config.yaml
arch: "convnext_v2"
model: "image classifier"
dataset: "microscope photos of single blood and bone marrow cells"
train_examples: 97085
image_size: 40
crop_scale_min: 0.7
horizontal_flip: true
translate: 0.12
rotation_deg: 10
color_jitter: 0.1
targets: ["cell type"]
num_classes: 17
isotropic: false
norm: "layernorm"
activation: "quick_gelu"
mlp_ratio: 3
inner_norm: false
moe: "top_k"
drop_path: 0.15
num_experts: 32
moe_every: 2
expert_mlp_ratio: 0.5
experts_per_token: 1
shared_expert: false
patch_size: [2, 2]
depths: [2, 4, 4]
widths: [96, 192, 384]
kernel_size: 5
loss: "cross_entropy"
residual_init: "scaled_by_depth"
optimizer: "adamw"
lr: 0.0013
beta1: 0.9
beta2: 0.99
eps: 1e-08
steps: 27100
batch_size: 256
epochs: 71.5
lr_schedule: "cosine"
final_lr_fraction: 0.1
warmup_steps: 810
weight_decay: 0.03
Rows from block 6 of a small image classifier, named by matrix and row number. Rows with one number belong to one neuron. Each number is 50 + 15 x the weight over its row's rms, rounded and kept within 0 to 99. All counts start at 0.
After each neuron's rows are labels from the 100 images, of 14848, where the neuron reaches its highest value: "colour at peak" is the nearest of a few named colours to the mean colour under the peak. Only what is clearly more common there than usual is listed. The data: microscope photos of single blood and bone marrow cells.
# fc1: MLP up (model.blocks.6.mlp.fc1.weight, 1152x384), inputs 96-191
# fc2: MLP down (model.blocks.6.mlp.fc2.weight, 384x1152, transposed), outputs 96-191

fc1.601:53 29 58 64 48 45 46 63 37 35 40 33 47 56 41 35 51 42 26 51 20 73 78 62 53 58 41 49 54 83 08 60 46 50 54 39 26 39 54 53 56 59 56 23 75 45 38 44 60 55 30 53 29 53 44 58 38 49 37 35 51 85 75 53 52 16 55 41 36 39 30 76 60 59 58 31 52 29 53 69 48 58 44 38 31 41 54 60 42 43 53 55 85 41 51 57
fc2.601:63 36 45 68 34 42 37 66 96 48 55 42 47 68 76 42 47 91 37 16 42 63 49 49 35 53 51 67 54 50 33 58 47 53 41 29 31 39 55 48 43 40 27 57 37 43 59 62 31 48 46 55 42 67 58 51 76 76 55 58 17 48 64 30 03 37 57 51 49 54 73 55 43 39 09 47 53 35 56 39 47 61 40 72 56 23 48 51 42 59 41 59 35 53 36 38
colour at peak: purple

fc1.523:31 38 57 56 64 39 09 45 17 46 08 27 56 47 54 55 58 40 74 41 12 67 63 18 50 40 40 65 73 46 64 48 20 59 51 56 66 38 77 51 45 48 74 52 39 69 15 72 34 79 36 61 38 54 34 68 43 67 39 44 53 50 61 46 46 48 30 53 49 24 47 75 72 75 61 45 38 47 49 28 73 48 54 62 28 73 43 42 67 34 65 33 66 59 32 40
fc2.523:76 39 47 63 41 63 83 29 39 69 15 46 50 73 36 14 51 59 66 50 62 22 64 41 72 58 39 50 53 44 49 35 44 23 27 42 22 48 39 96 47 87 56 49 65 53 14 09 33 51 71 52 47 53 51 36 69 25 33 54 45 63 31 49 70 68 33 39 56 61 53 49 20 29 51 45 25 51 73 65 21 52 56 43 68 60 40 61 58 79 57 44 37 50 57 53
colour at peak: blue

fc1.161:77 39 44 51 60 58 34 46 46 44 49 28 34 39 61 37 24 52 42 51 47 59 21 41 65 49 43 35 42 45 59 55 67 51 61 54 37 59 31 49 43 47 40 53 49 35 55 55 39 43 66 56 51 76 56 72 58 34 37 24 41 50 60 46 42 47 42 38 44 49 63 39 45 41 45 63 39 39 57 34 67 45 41 50 53 37 50 43 28 61 28 46 15 46 28 32
fc2.161:60 47 76 50 65 61 41 38 64 48 25 47 45 59 64 29 40 66 61 45 51 63 58 26 58 48 54 47 45 60 69 58 77 59 24 66 41 46 57 60 66 42 11 50 68 57 38 44 53 62 81 55 29 60 56 59 81 65 52 39 56 45 57 56 48 76 53 51 41 53 27 65 36 42 37 62 41 52 39 47 41 64 50 32 48 55 55 60 52 46 52 73 27 56 39 29
colour at peak: blue

fc1.193:22 37 49 48 51 35 46 43 29 48 43 28 35 38 42 61 54 46 56 52 21 58 60 64 54 54 47 72 44 74 46 61 26 66 33 49 78 65 57 41 61 70 45 62 49 36 48 26 70 62 25 77 11 34 52 51 46 56 35 57 16 56 59 65 34 53 20 60 56 54 35 59 58 85 49 32 52 74 31 63 76 41 50 49 42 54 27 27 27 60 28 45 58 32 57 39
fc2.193:63 37 65 80 48 69 82 32 51 33 14 47 66 50 40 59 15 42 49 39 46 65 46 59 31 25 47 58 57 52 44 63 46 61 43 45 26 63 50 50 59 52 65 32 76 37 44 47 70 59 69 47 25 75 55 48 50 59 29 68 49 66 50 70 35 53 38 61 66 59 64 69 58 36 50 66 11 44 51 50 65 63 35 62 62 81 51 52 10 51 13 61 24 58 66 66
colour at peak: blue

fc1.538:51 74 79 31 53 51 51 89 70 75 37 67 47 46 33 55 58 58 36 43 07 50 81 34 65 59 44 54 47 71 58 43 71 30 25 36 47 54 45 41 33 53 49 45 25 47 42 43 57 46 47 39 62 54 58 84 34 39 18 48 57 64 55 61 47 54 44 41 31 66 51 45 94 54 61 33 59 53 46 67 74 37 43 70 30 58 51 44 31 56 17 18 52 48 59 58
fc2.538:57 47 55 28 63 57 43 59 68 48 47 28 55 57 99 45 75 22 80 42 49 50 28 70 48 99 48 43 51 42 51 50 53 46 69 53 42 41 58 31 22 50 52 41 60 47 42 61 77 46 43 46 60 60 68 47 53 41 85 57 51 48 28 43 37 41 46 56 34 52 63 42 54 45 47 47 46 56 50 61 62 78 42 53 35 57 46 51 62 47 42 48 68 58 53 60
colour at peak: pink

fc1.737:62 59 37 34 53 55 58 68 49 75 37 55 39 54 34 48 34 44 18 52 49 51 55 78 49 51 51 42 60 67 27 51 17 58 63 45 39 59 32 53 41 42 76 49 30 29 42 32 37 43 41 64 18 87 36 50 76 29 52 40 60 43 67 29 48 40 35 44 33 24 32 56 57 64 33 39 40 33 49 38 49 48 64 41 40 66 31 22 63 26 58 67 76 62 36 38
fc2.737:80 56 57 31 62 63 60 55 30 33 47 60 59 34 63 60 74 84 36 46 68 43 64 61 70 37 61 62 35 45 72 61 35 50 06 34 60 43 49 80 45 53 19 56 64 46 57 63 60 37 21 48 25 35 76 45 49 41 59 49 50 49 38 25 29 49 70 53 53 29 94 31 50 66 33 49 63 51 47 44 62 58 42 54 47 48 54 48 39 38 65 54 60 54 83 24
colour at peak: purple; blue

fc1.90:29 36 28 48 49 82 35 29 51 67 30 22 57 51 45 41 65 46 56 51 37 48 60 58 60 53 58 53 74 79 35 69 41 51 30 45 34 48 63 51 29 27 80 38 25 41 66 70 44 34 34 28 62 46 69 51 31 53 47 65 62 65 51 54 82 43 33 13 40 61 56 55 43 34 81 50 69 46 26 58 56 05 63 40 54 65 61 56 56 61 36 50 21 35 51 42
fc2.90:53 48 61 00 62 56 24 53 54 42 66 73 55 41 66 76 55 65 50 38 27 36 50 53 38 73 52 31 43 49 28 50 47 41 34 41 48 63 77 56 54 51 35 42 28 57 72 72 46 22 39 61 45 56 44 60 41 63 49 65 47 41 73 57 38 67 62 29 34 42 62 46 40 59 24 59 60 62 20 35 56 29 67 48 39 47 60 37 54 42 55 43 64 31 63 09
colour at peak: pink

fc1.44:34 30 55 61 36 47 36 44 71 68 63 49 35 43 79 51 32 25 46 37 42 64 49 09 57 54 51 45 42 64 75 36 52 56 27 54 41 37 71 58 44 45 45 62 51 38 33 73 40 56 46 54 54 45 44 34 38 60 23 60 63 72 63 51 46 47 30 46 66 52 89 54 49 42 61 28 50 73 80 58 54 26 55 65 51 16 43 51 65 50 46 51 31 42 37 32
fc2.44:66 75 53 43 68 26 61 68 34 39 69 50 71 55 38 61 31 52 33 63 45 66 58 44 45 41 52 28 30 62 30 34 53 42 52 35 41 00 62 79 12 43 27 46 50 52 77 52 67 24 14 48 36 29 46 42 58 37 54 36 44 55 43 40 16 47 68 11 34 43 63 40 63 45 22 51 43 73 54 42 52 67 53 84 63 39 39 50 62 41 55 37 62 66 54 29
colour at peak: purple

fc1.219:82 47 53 42 39 12 37 42 67 47 31 25 52 45 68 44 49 31 54 53 53 57 50 65 66 39 36 82 62 52 53 34 67 38 44 37 24 61 41 31 58 77 30 57 52 83 62 53 46 52 46 49 32 59 24 32 56 73 77 63 35 43 46 51 17 46 57 31 40 51 21 37 77 43 62 30 29 32 52 43 52 26 52 64 45 52 67 61 57 65 43 44 79 53 42 40
fc2.219:46 36 65 69 18 54 78 42 40 54 38 69 41 42 43 46 64 34 56 59 42 49 39 59 10 32 57 24 52 83 75 79 62 41 86 53 45 53 37 32 47 74 69 58 45 40 50 29 47 69 52 43 47 36 45 53 34 32 63 41 64 22 37 53 40 40 72 13 67 41 38 81 43 45 44 64 44 38 63 44 44 66 37 57 32 25 58 64 26 66 45 41 47 43 42 74
colour at peak: purple

fc1.26:51 83 64 61 64 53 33 52 54 50 32 33 42 38 53 59 62 15 34 38 37 40 52 46 48 67 25 61 24 73 27 72 27 43 45 72 65 49 42 29 50 79 46 26 59 44 61 64 55 57 41 60 54 82 69 44 65 32 51 14 52 64 55 59 61 22 33 33 48 29 38 28 53 87 50 45 33 56 58 42 38 52 42 49 68 41 47 56 48 36 55 25 80 53 63 49
fc2.26:68 61 66 76 50 49 63 52 45 56 40 40 40 44 54 59 52 44 68 42 54 38 39 61 29 51 56 47 60 73 58 38 68 39 53 20 58 55 84 37 50 54 29 15 67 42 49 62 00 35 61 52 21 57 41 53 38 58 41 71 54 64 57 48 36 41 68 61 73 62 38 45 70 74 79 37 44 76 38 30 56 59 46 61 43 62 39 68 48 38 82 46 36 52 50 43
colour at peak: pink

fc1.399:58 52 41 44 49 62 46 59 71 29 56 60 30 32 54 50 54 27 60 35 40 60 57 50 56 77 47 78 46 45 55 59 35 47 39 23 39 52 49 66 28 62 21 49 34 31 52 35 46 69 80 42 69 47 55 32 58 53 49 59 67 48 51 71 71 60 53 42 82 41 50 32 44 45 60 58 45 69 49 47 81 11 33 46 36 32 48 64 39 11 32 29 27 19 47 32
fc2.399:53 58 48 27 62 43 37 66 45 33 68 62 50 38 61 46 32 37 82 36 40 66 66 81 48 57 72 60 43 40 53 18 60 49 32 75 62 31 47 69 31 34 59 47 47 56 45 52 47 46 29 24 59 56 43 06 57 68 31 39 48 51 32 78 39 13 68 64 36 35 57 76 65 79 27 46 64 67 64 68 38 21 67 22 65 75 48 45 58 53 62 42 63 36 37 82
colour at peak: blue

fc1.234:70 30 56 30 75 33 54 54 26 67 61 20 36 39 69 48 34 45 79 45 28 28 46 71 57 61 48 32 52 85 71 46 55 43 58 54 47 38 63 44 48 51 50 62 63 29 45 44 58 51 48 43 55 64 62 52 85 75 30 50 46 44 55 58 70 76 44 67 50 43 63 30 38 45 40 61 51 78 14 47 52 11 31 53 39 61 51 53 62 41 42 49 57 39 31 46
fc2.234:47 43 49 58 37 41 23 38 45 41 54 63 27 65 76 42 60 34 64 41 50 53 71 58 63 81 67 62 36 41 37 42 68 51 31 37 37 46 65 20 46 60 17 48 51 78 39 59 45 39 47 51 46 44 48 61 68 62 37 79 50 62 67 64 48 32 57 66 31 50 40 33 52 63 47 32 44 80 70 31 68 40 48 41 16 52 33 53 30 14 70 63 35 49 35 34
colour at peak: blue

fc1.211:70 61 55 68 59 43 40 53 40 61 66 51 39 35 63 34 36 44 74 36 47 59 35 34 52 57 44 36 75 36 58 72 35 49 44 49 69 72 62 40 48 56 43 65 61 40 53 37 55 23 51 72 40 32 65 34 52 82 43 47 63 29 46 64 43 43 39 41 29 46 50 39 33 64 29 45 35 52 57 35 64 52 24 52 39 55 30 23 49 64 28 66 76 13 33 70
fc2.211:55 26 43 49 65 44 56 34 59 42 61 51 32 55 58 53 38 38 39 44 79 42 51 86 23 45 31 56 62 47 64 56 51 64 49 38 56 65 54 55 52 48 56 50 51 30 53 33 14 83 60 17 61 31 41 57 46 65 36 44 80 62 48 44 35 48 66 64 44 56 24 86 37 26 62 83 57 28 49 57 36 69 43 98 36 66 47 53 31 67 64 51 21 74 59 35
colour at peak: blue

fc1.578:30 47 40 53 59 25 56 44 26 53 42 67 70 70 53 53 44 28 33 36 33 47 52 48 41 58 42 44 57 49 48 44 28 69 45 53 75 50 60 39 36 37 41 30 35 24 58 46 52 30 59 19 55 60 49 54 53 36 52 44 68 58 75 56 25 31 69 41 50 68 54 81 46 81 60 59 57 69 57 59 29 37 60 41 38 28 40 64 54 57 59 53 47 48 43 40
fc2.578:65 39 61 32 52 48 63 46 43 56 42 21 37 34 91 58 25 48 43 55 50 52 37 43 55 99 44 42 58 56 37 65 24 30 52 52 74 59 52 31 55 19 50 56 34 61 44 57 38 24 65 45 44 33 42 51 40 42 66 66 43 29 91 38 41 44 46 36 40 52 51 33 52 45 46 40 45 45 50 45 51 49 47 66 43 45 36 58 48 51 51 75 49 73 24 46
colour at peak: purple

fc1.342:00 57 35 57 25 47 30 55 49 46 56 53 74 37 35 33 47 49 52 45 41 40 41 43 63 53 41 68 48 46 32 38 32 56 29 34 61 63 16 37 35 39 53 28 36 32 45 48 36 32 57 43 38 50 23 65 89 41 60 71 49 51 41 43 38 40 49 58 57 31 35 63 52 69 41 47 56 59 38 42 63 65 49 39 14 38 38 24 52 41 12 27 53 61 14 38
fc2.342:64 29 73 16 49 50 57 33 71 40 60 63 64 46 76 52 36 34 63 53 38 52 49 35 56 79 52 41 50 69 56 64 59 59 43 34 38 30 52 54 54 50 25 48 41 67 68 61 43 59 31 42 29 44 59 81 41 43 49 42 59 53 38 47 39 52 64 60 34 48 21 33 59 48 31 62 70 56 53 53 76 94 39 62 30 14 37 68 49 75 53 21 46 62 24 39
colour at peak: grey

fc1.498:55 70 51 66 49 29 34 58 59 47 49 42 30 59 52 86 35 43 66 39 58 69 43 39 33 46 23 48 60 49 69 53 36 43 49 34 30 45 20 37 24 67 46 44 49 58 35 24 54 49 67 72 57 30 33 63 69 14 42 25 34 53 63 63 45 22 29 50 43 60 76 45 57 52 50 73 79 45 72 40 65 45 64 65 72 29 49 32 52 31 43 55 58 69 32 39
fc2.498:42 64 59 73 40 63 22 55 48 63 53 62 32 46 30 46 34 68 51 52 66 57 34 08 42 15 47 43 54 64 41 61 29 31 53 21 47 20 55 51 75 47 75 53 42 51 61 65 44 44 51 60 43 26 34 69 67 69 59 46 85 37 48 22 65 60 76 49 61 23 66 57 41 47 58 28 62 68 90 48 42 48 42 51 61 47 52 32 23 44 76 60 51 45 51 30
colour at peak: grey

fc1.261:53 55 29 40 44 48 59 66 56 47 38 33 62 33 56 22 56 54 67 07 40 61 54 60 36 56 45 45 58 49 37 76 64 57 36 37 52 44 47 45 53 47 62 54 36 60 51 55 50 42 61 56 23 44 51 59 58 64 66 41 25 43 35 63 71 41 54 36 58 43 72 57 61 63 43 64 37 81 36 39 49 56 65 50 27 56 39 60 54 65 67 35 29 39 34 65
fc2.261:48 46 59 52 41 58 42 47 58 71 44 54 33 00 26 50 33 37 49 66 24 56 66 51 31 44 80 57 26 73 36 57 34 50 52 37 67 47 71 34 36 45 38 77 61 43 68 72 53 36 29 05 39 52 24 62 45 46 76 87 65 68 67 44 58 66 65 46 37 63 86 54 68 60 36 25 65 73 46 47 44 50 62 43 53 55 72 44 33 30 42 40 49 22 32 57
colour at peak: blue

fc1.437:59 43 55 31 57 15 48 21 43 29 60 33 62 50 89 46 11 54 59 36 26 60 66 57 62 36 60 58 56 68 38 41 44 39 48 33 67 27 71 68 45 56 57 59 72 45 50 72 37 52 61 43 46 55 40 56 31 59 33 77 68 82 40 68 59 46 46 24 60 52 38 37 49 73 60 39 41 53 50 45 39 47 44 78 54 31 37 58 38 48 50 26 73 33 36 54
fc2.437:61 23 60 30 39 57 72 66 70 50 17 45 46 81 44 40 47 77 64 46 29 48 70 48 67 56 45 71 37 68 66 74 65 44 22 39 45 43 55 52 56 52 48 53 67 61 68 34 38 52 83 74 28 39 49 47 60 64 37 41 47 37 63 36 57 79 61 68 65 33 54 57 65 69 37 47 33 17 69 50 57 45 58 45 42 55 47 53 68 56 46 79 24 34 63 53
colour at peak: purple

fc1.336:54 39 52 48 69 37 52 45 59 68 54 59 41 75 53 33 29 37 52 36 29 56 78 40 35 38 32 66 54 75 36 30 49 65 43 67 24 48 52 12 47 49 53 49 66 28 26 50 62 76 27 29 64 24 39 63 63 63 39 65 59 67 58 37 35 34 46 63 69 42 26 30 58 24 39 30 65 27 24 54 72 43 61 61 43 41 34 44 58 31 26 42 73 59 34 52
fc2.336:56 39 45 23 11 58 47 45 67 26 55 36 40 60 64 35 34 19 49 62 41 27 45 76 28 76 62 49 39 58 30 79 79 35 69 33 17 60 55 35 36 79 59 56 43 58 56 50 52 46 46 22 50 46 67 64 18 54 71 42 67 57 44 50 63 41 40 52 50 76 31 18 29 42 67 55 37 49 59 62 25 50 56 40 31 35 27 55 34 61 48 61 47 48 61 42
colour at peak: purple

fc1.181:53 57 41 31 38 47 49 30 22 50 49 37 56 71 84 62 47 52 71 36 32 64 66 66 54 71 33 60 39 67 40 52 64 50 56 40 52 54 38 31 35 68 56 58 63 41 59 30 23 48 46 44 65 51 25 25 47 61 33 62 41 35 38 66 33 44 64 55 25 54 39 44 44 32 49 40 73 26 56 67 56 68 35 56 68 49 56 09 71 81 51 50 54 63 28 46
fc2.181:43 58 48 61 60 81 63 50 59 47 36 41 38 40 42 61 45 50 79 32 43 51 41 55 64 49 40 56 41 44 53 60 39 49 40 53 29 70 75 41 48 59 46 19 59 64 57 32 76 64 80 29 30 67 31 54 53 40 57 61 30 33 34 79 48 59 41 69 33 75 28 57 85 51 35 60 60 57 50 68 48 64 57 64 31 79 49 44 31 37 50 56 49 51 50 48
colour at peak: purple

fc1.236:52 40 82 47 34 15 62 44 64 28 47 45 28 45 65 38 54 59 49 58 59 55 70 43 56 60 36 63 69 35 46 48 82 57 57 48 54 62 63 70 35 64 51 33 48 31 33 59 58 59 59 52 50 49 39 57 28 70 46 56 42 55 37 61 58 22 57 39 32 67 23 39 48 40 30 51 44 37 64 55 62 31 35 51 51 53 34 63 31 30 53 47 77 34 39 37
fc2.236:51 22 49 61 47 44 86 41 41 59 45 53 23 48 57 41 45 46 39 69 77 49 42 54 45 56 55 64 55 59 75 70 65 53 41 34 42 80 50 27 41 65 56 54 45 37 38 57 29 56 67 50 36 49 59 44 69 38 24 39 65 56 72 38 54 30 46 24 49 55 37 38 39 70 52 75 43 25 56 58 45 46 49 35 55 21 41 40 34 60 59 49 23 45 57 63
colour at peak: purple; blue

fc1.530:53 30 38 41 75 50 44 61 32 54 21 37 35 62 61 42 40 25 55 38 34 39 47 13 45 51 56 73 47 45 63 25 35 42 28 76 46 71 67 41 31 19 43 36 34 62 21 43 40 29 55 52 46 65 57 57 24 33 36 60 60 54 76 40 70 28 32 54 44 46 37 45 42 76 68 55 65 46 44 67 50 37 47 16 50 56 57 45 84 44 52 07 41 47 64 44
fc2.530:34 61 42 32 48 71 45 49 73 43 48 41 53 66 72 47 62 72 49 51 36 41 64 39 55 76 54 40 35 40 50 28 63 39 54 45 00 29 52 62 46 65 47 58 54 82 54 70 54 23 41 41 46 23 47 42 56 79 77 33 56 53 38 44 65 62 26 19 29 59 71 30 52 55 56 17 36 69 42 59 47 44 45 46 57 57 71 40 78 46 54 72 59 46 37 32
colour at peak: grey

fc1.271:60 73 40 48 62 49 60 50 19 31 67 64 47 52 76 59 34 43 66 57 59 89 17 68 69 45 61 40 35 60 62 60 45 52 35 40 33 55 54 43 59 29 38 51 63 51 22 48 25 51 56 35 63 77 48 51 72 45 48 37 29 53 46 48 57 48 70 08 51 63 59 44 65 51 51 34 29 71 53 40 84 33 54 37 37 48 54 53 95 44 09 56 29 48 35 25
fc2.271:56 29 47 36 69 90 44 49 55 51 38 68 62 66 68 38 41 57 63 69 59 69 52 35 60 82 56 48 53 44 62 77 44 52 28 29 52 45 71 63 40 34 36 61 93 62 47 55 47 55 67 66 26 57 60 54 49 66 59 50 80 70 46 53 68 58 36 61 57 68 65 53 44 29 18 79 33 33 43 76 52 78 42 58 72 33 54 47 63 72 39 69 41 62 68 38
colour at peak: blue

fc1.51:66 39 23 60 28 44 34 59 72 50 29 53 53 61 54 50 54 39 53 60 48 61 86 29 32 48 30 39 36 87 62 57 72 48 35 45 49 47 54 68 44 25 48 37 46 51 57 48 57 63 50 69 46 68 72 52 38 56 37 67 52 49 63 59 58 40 23 48 25 55 49 33 31 53 41 44 68 68 64 61 74 44 58 50 64 36 57 39 75 28 62 37 60 42 70 43
fc2.51:71 81 65 65 25 65 62 69 11 63 37 42 50 55 56 51 56 70 36 60 57 41 60 46 40 66 76 61 47 12 45 38 54 18 42 65 52 64 37 47 29 46 49 56 63 24 42 23 47 54 49 40 62 61 48 65 55 32 00 56 49 57 49 45 76 82 51 14 54 25 61 40 63 61 47 42 63 62 45 34 38 33 67 30 51 42 48 56 54 51 28 58 55 44 39 68
colour at peak: blue

fc1.501:78 68 38 47 47 44 55 38 61 54 37 87 50 36 62 47 51 42 33 42 39 43 94 43 49 61 10 45 56 82 57 60 38 61 59 37 46 50 44 31 61 54 51 56 57 60 61 55 23 64 47 90 79 46 45 57 55 46 49 73 58 69 40 62 26 58 44 57 38 56 39 35 54 62 47 40 64 41 80 49 64 30 49 41 54 24 28 59 41 45 73 53 69 55 56 44
fc2.501:55 49 51 67 37 34 29 55 39 50 60 45 63 53 84 65 59 71 49 50 53 48 40 44 36 60 87 48 76 35 15 69 52 30 46 57 43 66 56 34 33 57 33 36 57 04 43 46 40 51 76 42 57 61 69 51 60 63 20 68 44 48 79 51 63 84 62 53 87 76 49 50 30 65 53 63 56 55 71 58 53 50 77 69 43 64 62 65 41 32 43 60 38 62 45 38
colour at peak: pink

fc1.368:61 47 53 53 34 20 54 46 64 35 49 41 42 53 57 48 38 45 46 45 37 50 66 45 55 29 40 36 70 37 16 49 33 42 84 41 42 30 43 57 38 50 39 54 23 49 50 43 62 68 78 48 52 31 22 63 73 68 46 66 33 67 76 40 67 48 48 34 63 52 59 55 58 59 54 24 48 58 13 57 51 69 57 53 24 44 52 78 64 27 22 40 87 72 49 41
fc2.368:48 23 50 44 53 60 39 61 59 57 64 45 27 46 94 41 47 46 55 45 80 40 48 47 68 86 68 48 51 62 61 55 33 69 30 33 38 62 31 36 51 21 29 49 71 38 74 71 57 34 56 49 28 34 59 61 49 33 48 69 22 32 53 68 45 38 68 57 72 45 39 36 35 64 11 52 62 24 58 57 69 48 45 47 39 39 64 32 43 67 39 59 52 44 51 46
colour at peak: blue

fc1.428:54 43 61 65 54 65 28 49 59 66 23 51 54 35 57 74 42 36 48 35 50 44 58 65 46 30 52 41 28 62 27 94 33 50 27 45 74 68 52 32 61 72 54 32 44 68 59 55 42 34 21 49 47 26 82 68 63 44 48 54 58 61 50 38 52 13 45 39 50 25 40 47 68 61 46 31 45 48 56 46 53 35 40 73 63 31 25 66 68 64 43 25 57 49 56 47
fc2.428:68 41 50 52 48 40 80 50 48 48 51 52 59 44 74 55 34 63 50 39 50 47 41 39 43 69 37 46 58 53 49 43 49 50 41 37 61 38 45 40 57 21 19 34 45 32 29 43 27 41 62 57 40 58 52 58 62 59 24 66 54 74 66 53 38 74 53 49 59 37 69 72 66 82 67 70 22 65 32 35 55 47 43 38 42 50 54 74 27 44 67 51 22 61 55 41
colour at peak: pink

fc1.205:57 29 51 48 36 39 54 72 84 32 58 54 37 41 66 72 68 39 61 34 24 88 33 47 35 38 66 68 37 62 32 58 58 65 32 38 61 44 32 44 75 52 26 28 42 67 44 31 30 42 58 64 45 42 38 89 49 76 48 32 54 49 67 54 61 18 73 51 80 45 54 64 41 51 79 63 42 51 38 74 69 57 65 70 61 60 50 51 46 44 30 34 66 27 73 43
fc2.205:64 20 51 34 62 48 48 77 41 51 57 50 53 49 74 46 37 53 73 36 41 61 48 60 71 78 52 54 59 35 37 37 64 81 49 64 72 41 42 37 85 31 42 58 54 64 56 67 43 68 73 36 60 46 60 27 67 76 40 58 44 30 65 48 29 35 36 90 52 33 31 71 74 80 48 51 65 52 72 35 53 35 64 40 66 60 63 32 43 32 48 47 44 43 43 38
colour at peak: blue

fc1.653:37 60 57 49 77 41 39 58 61 53 15 46 44 54 51 60 39 19 31 51 30 46 51 35 66 56 32 59 51 71 62 48 71 66 23 74 46 41 24 19 33 54 60 24 41 36 19 23 60 15 27 39 56 57 44 76 45 57 45 42 61 61 37 29 42 25 51 51 70 37 51 28 43 39 47 58 50 48 56 50 75 56 31 42 69 20 41 52 45 46 47 40 50 39 39 40
fc2.653:46 96 69 73 33 47 41 53 52 57 42 57 32 35 88 81 61 73 35 42 49 18 58 47 37 72 70 52 36 42 41 49 27 26 47 26 62 51 30 53 30 48 62 69 42 20 39 67 31 47 37 58 50 50 53 64 53 47 38 51 71 55 64 36 77 65 59 28 49 24 78 49 45 53 64 43 59 67 73 64 55 58 57 50 45 65 77 65 38 64 24 60 52 47 76 47
colour at peak: grey

fc1.114:61 49 23 46 34 44 55 39 14 34 52 35 41 19 59 70 33 26 32 50 69 64 69 41 33 40 31 43 45 47 35 47 47 57 65 33 66 56 65 31 60 42 54 45 54 45 45 83 32 70 52 35 69 43 48 88 74 45 44 58 45 61 74 56 43 30 44 50 18 32 75 26 28 34 55 40 65 44 62 41 61 34 40 44 19 57 36 31 48 46 56 51 40 57 42 48
fc2.114:63 40 80 70 37 70 62 45 37 56 54 64 73 55 51 75 46 57 39 54 62 77 34 14 39 26 46 55 66 49 50 37 41 44 36 42 67 45 44 49 62 38 40 67 68 46 39 56 48 46 65 47 32 51 45 42 63 50 42 60 61 46 31 53 63 55 55 51 80 48 42 61 70 47 47 49 31 31 53 87 66 60 40 50 67 38 54 72 43 27 47 69 27 56 54 45
colour at peak: purple

fc1.577:53 45 27 16 30 80 40 49 58 46 20 40 33 78 53 18 63 49 53 25 45 30 39 14 67 34 48 74 66 47 58 41 43 63 09 67 61 49 68 59 43 59 45 47 64 26 16 43 46 65 73 50 66 49 33 61 37 60 39 52 36 50 50 40 55 13 38 38 53 80 70 60 52 13 29 56 30 56 40 75 68 42 55 62 64 55 46 48 48 54 56 72 47 63 43 37
fc2.577:40 56 63 46 54 47 36 33 51 19 24 70 29 59 55 47 53 56 31 66 46 49 17 60 37 63 52 44 55 53 83 61 31 41 45 26 61 54 65 66 63 25 57 51 43 21 37 42 40 35 69 75 78 43 39 62 18 61 51 56 78 41 46 49 55 28 59 15 56 60 50 50 39 60 63 23 30 21 62 50 48 52 56 59 60 42 53 32 42 61 43 67 49 59 78 53
colour at peak: grey

fc1.260:47 68 47 53 63 68 60 80 39 83 56 58 41 45 36 38 40 65 79 39 48 43 55 21 64 46 26 75 66 47 59 58 40 48 37 29 70 68 44 47 62 50 47 22 33 57 64 44 33 34 50 48 40 20 37 49 45 44 70 62 62 64 37 51 22 46 37 54 75 44 48 85 55 81 62 43 66 41 48 39 38 63 52 57 63 62 57 28 68 63 42 65 55 37 45 60
fc2.260:74 65 51 00 67 48 64 52 48 40 46 36 55 48 99 49 50 44 56 40 46 41 73 36 31 99 35 46 64 66 72 68 55 47 52 63 25 57 57 68 21 55 38 30 55 58 67 76 54 54 26 44 54 53 49 95 36 41 56 35 44 72 44 69 39 65 39 67 29 56 58 35 53 11 31 68 46 56 51 67 53 66 61 66 34 45 53 50 65 56 51 39 46 42 47 34
colour at peak: pink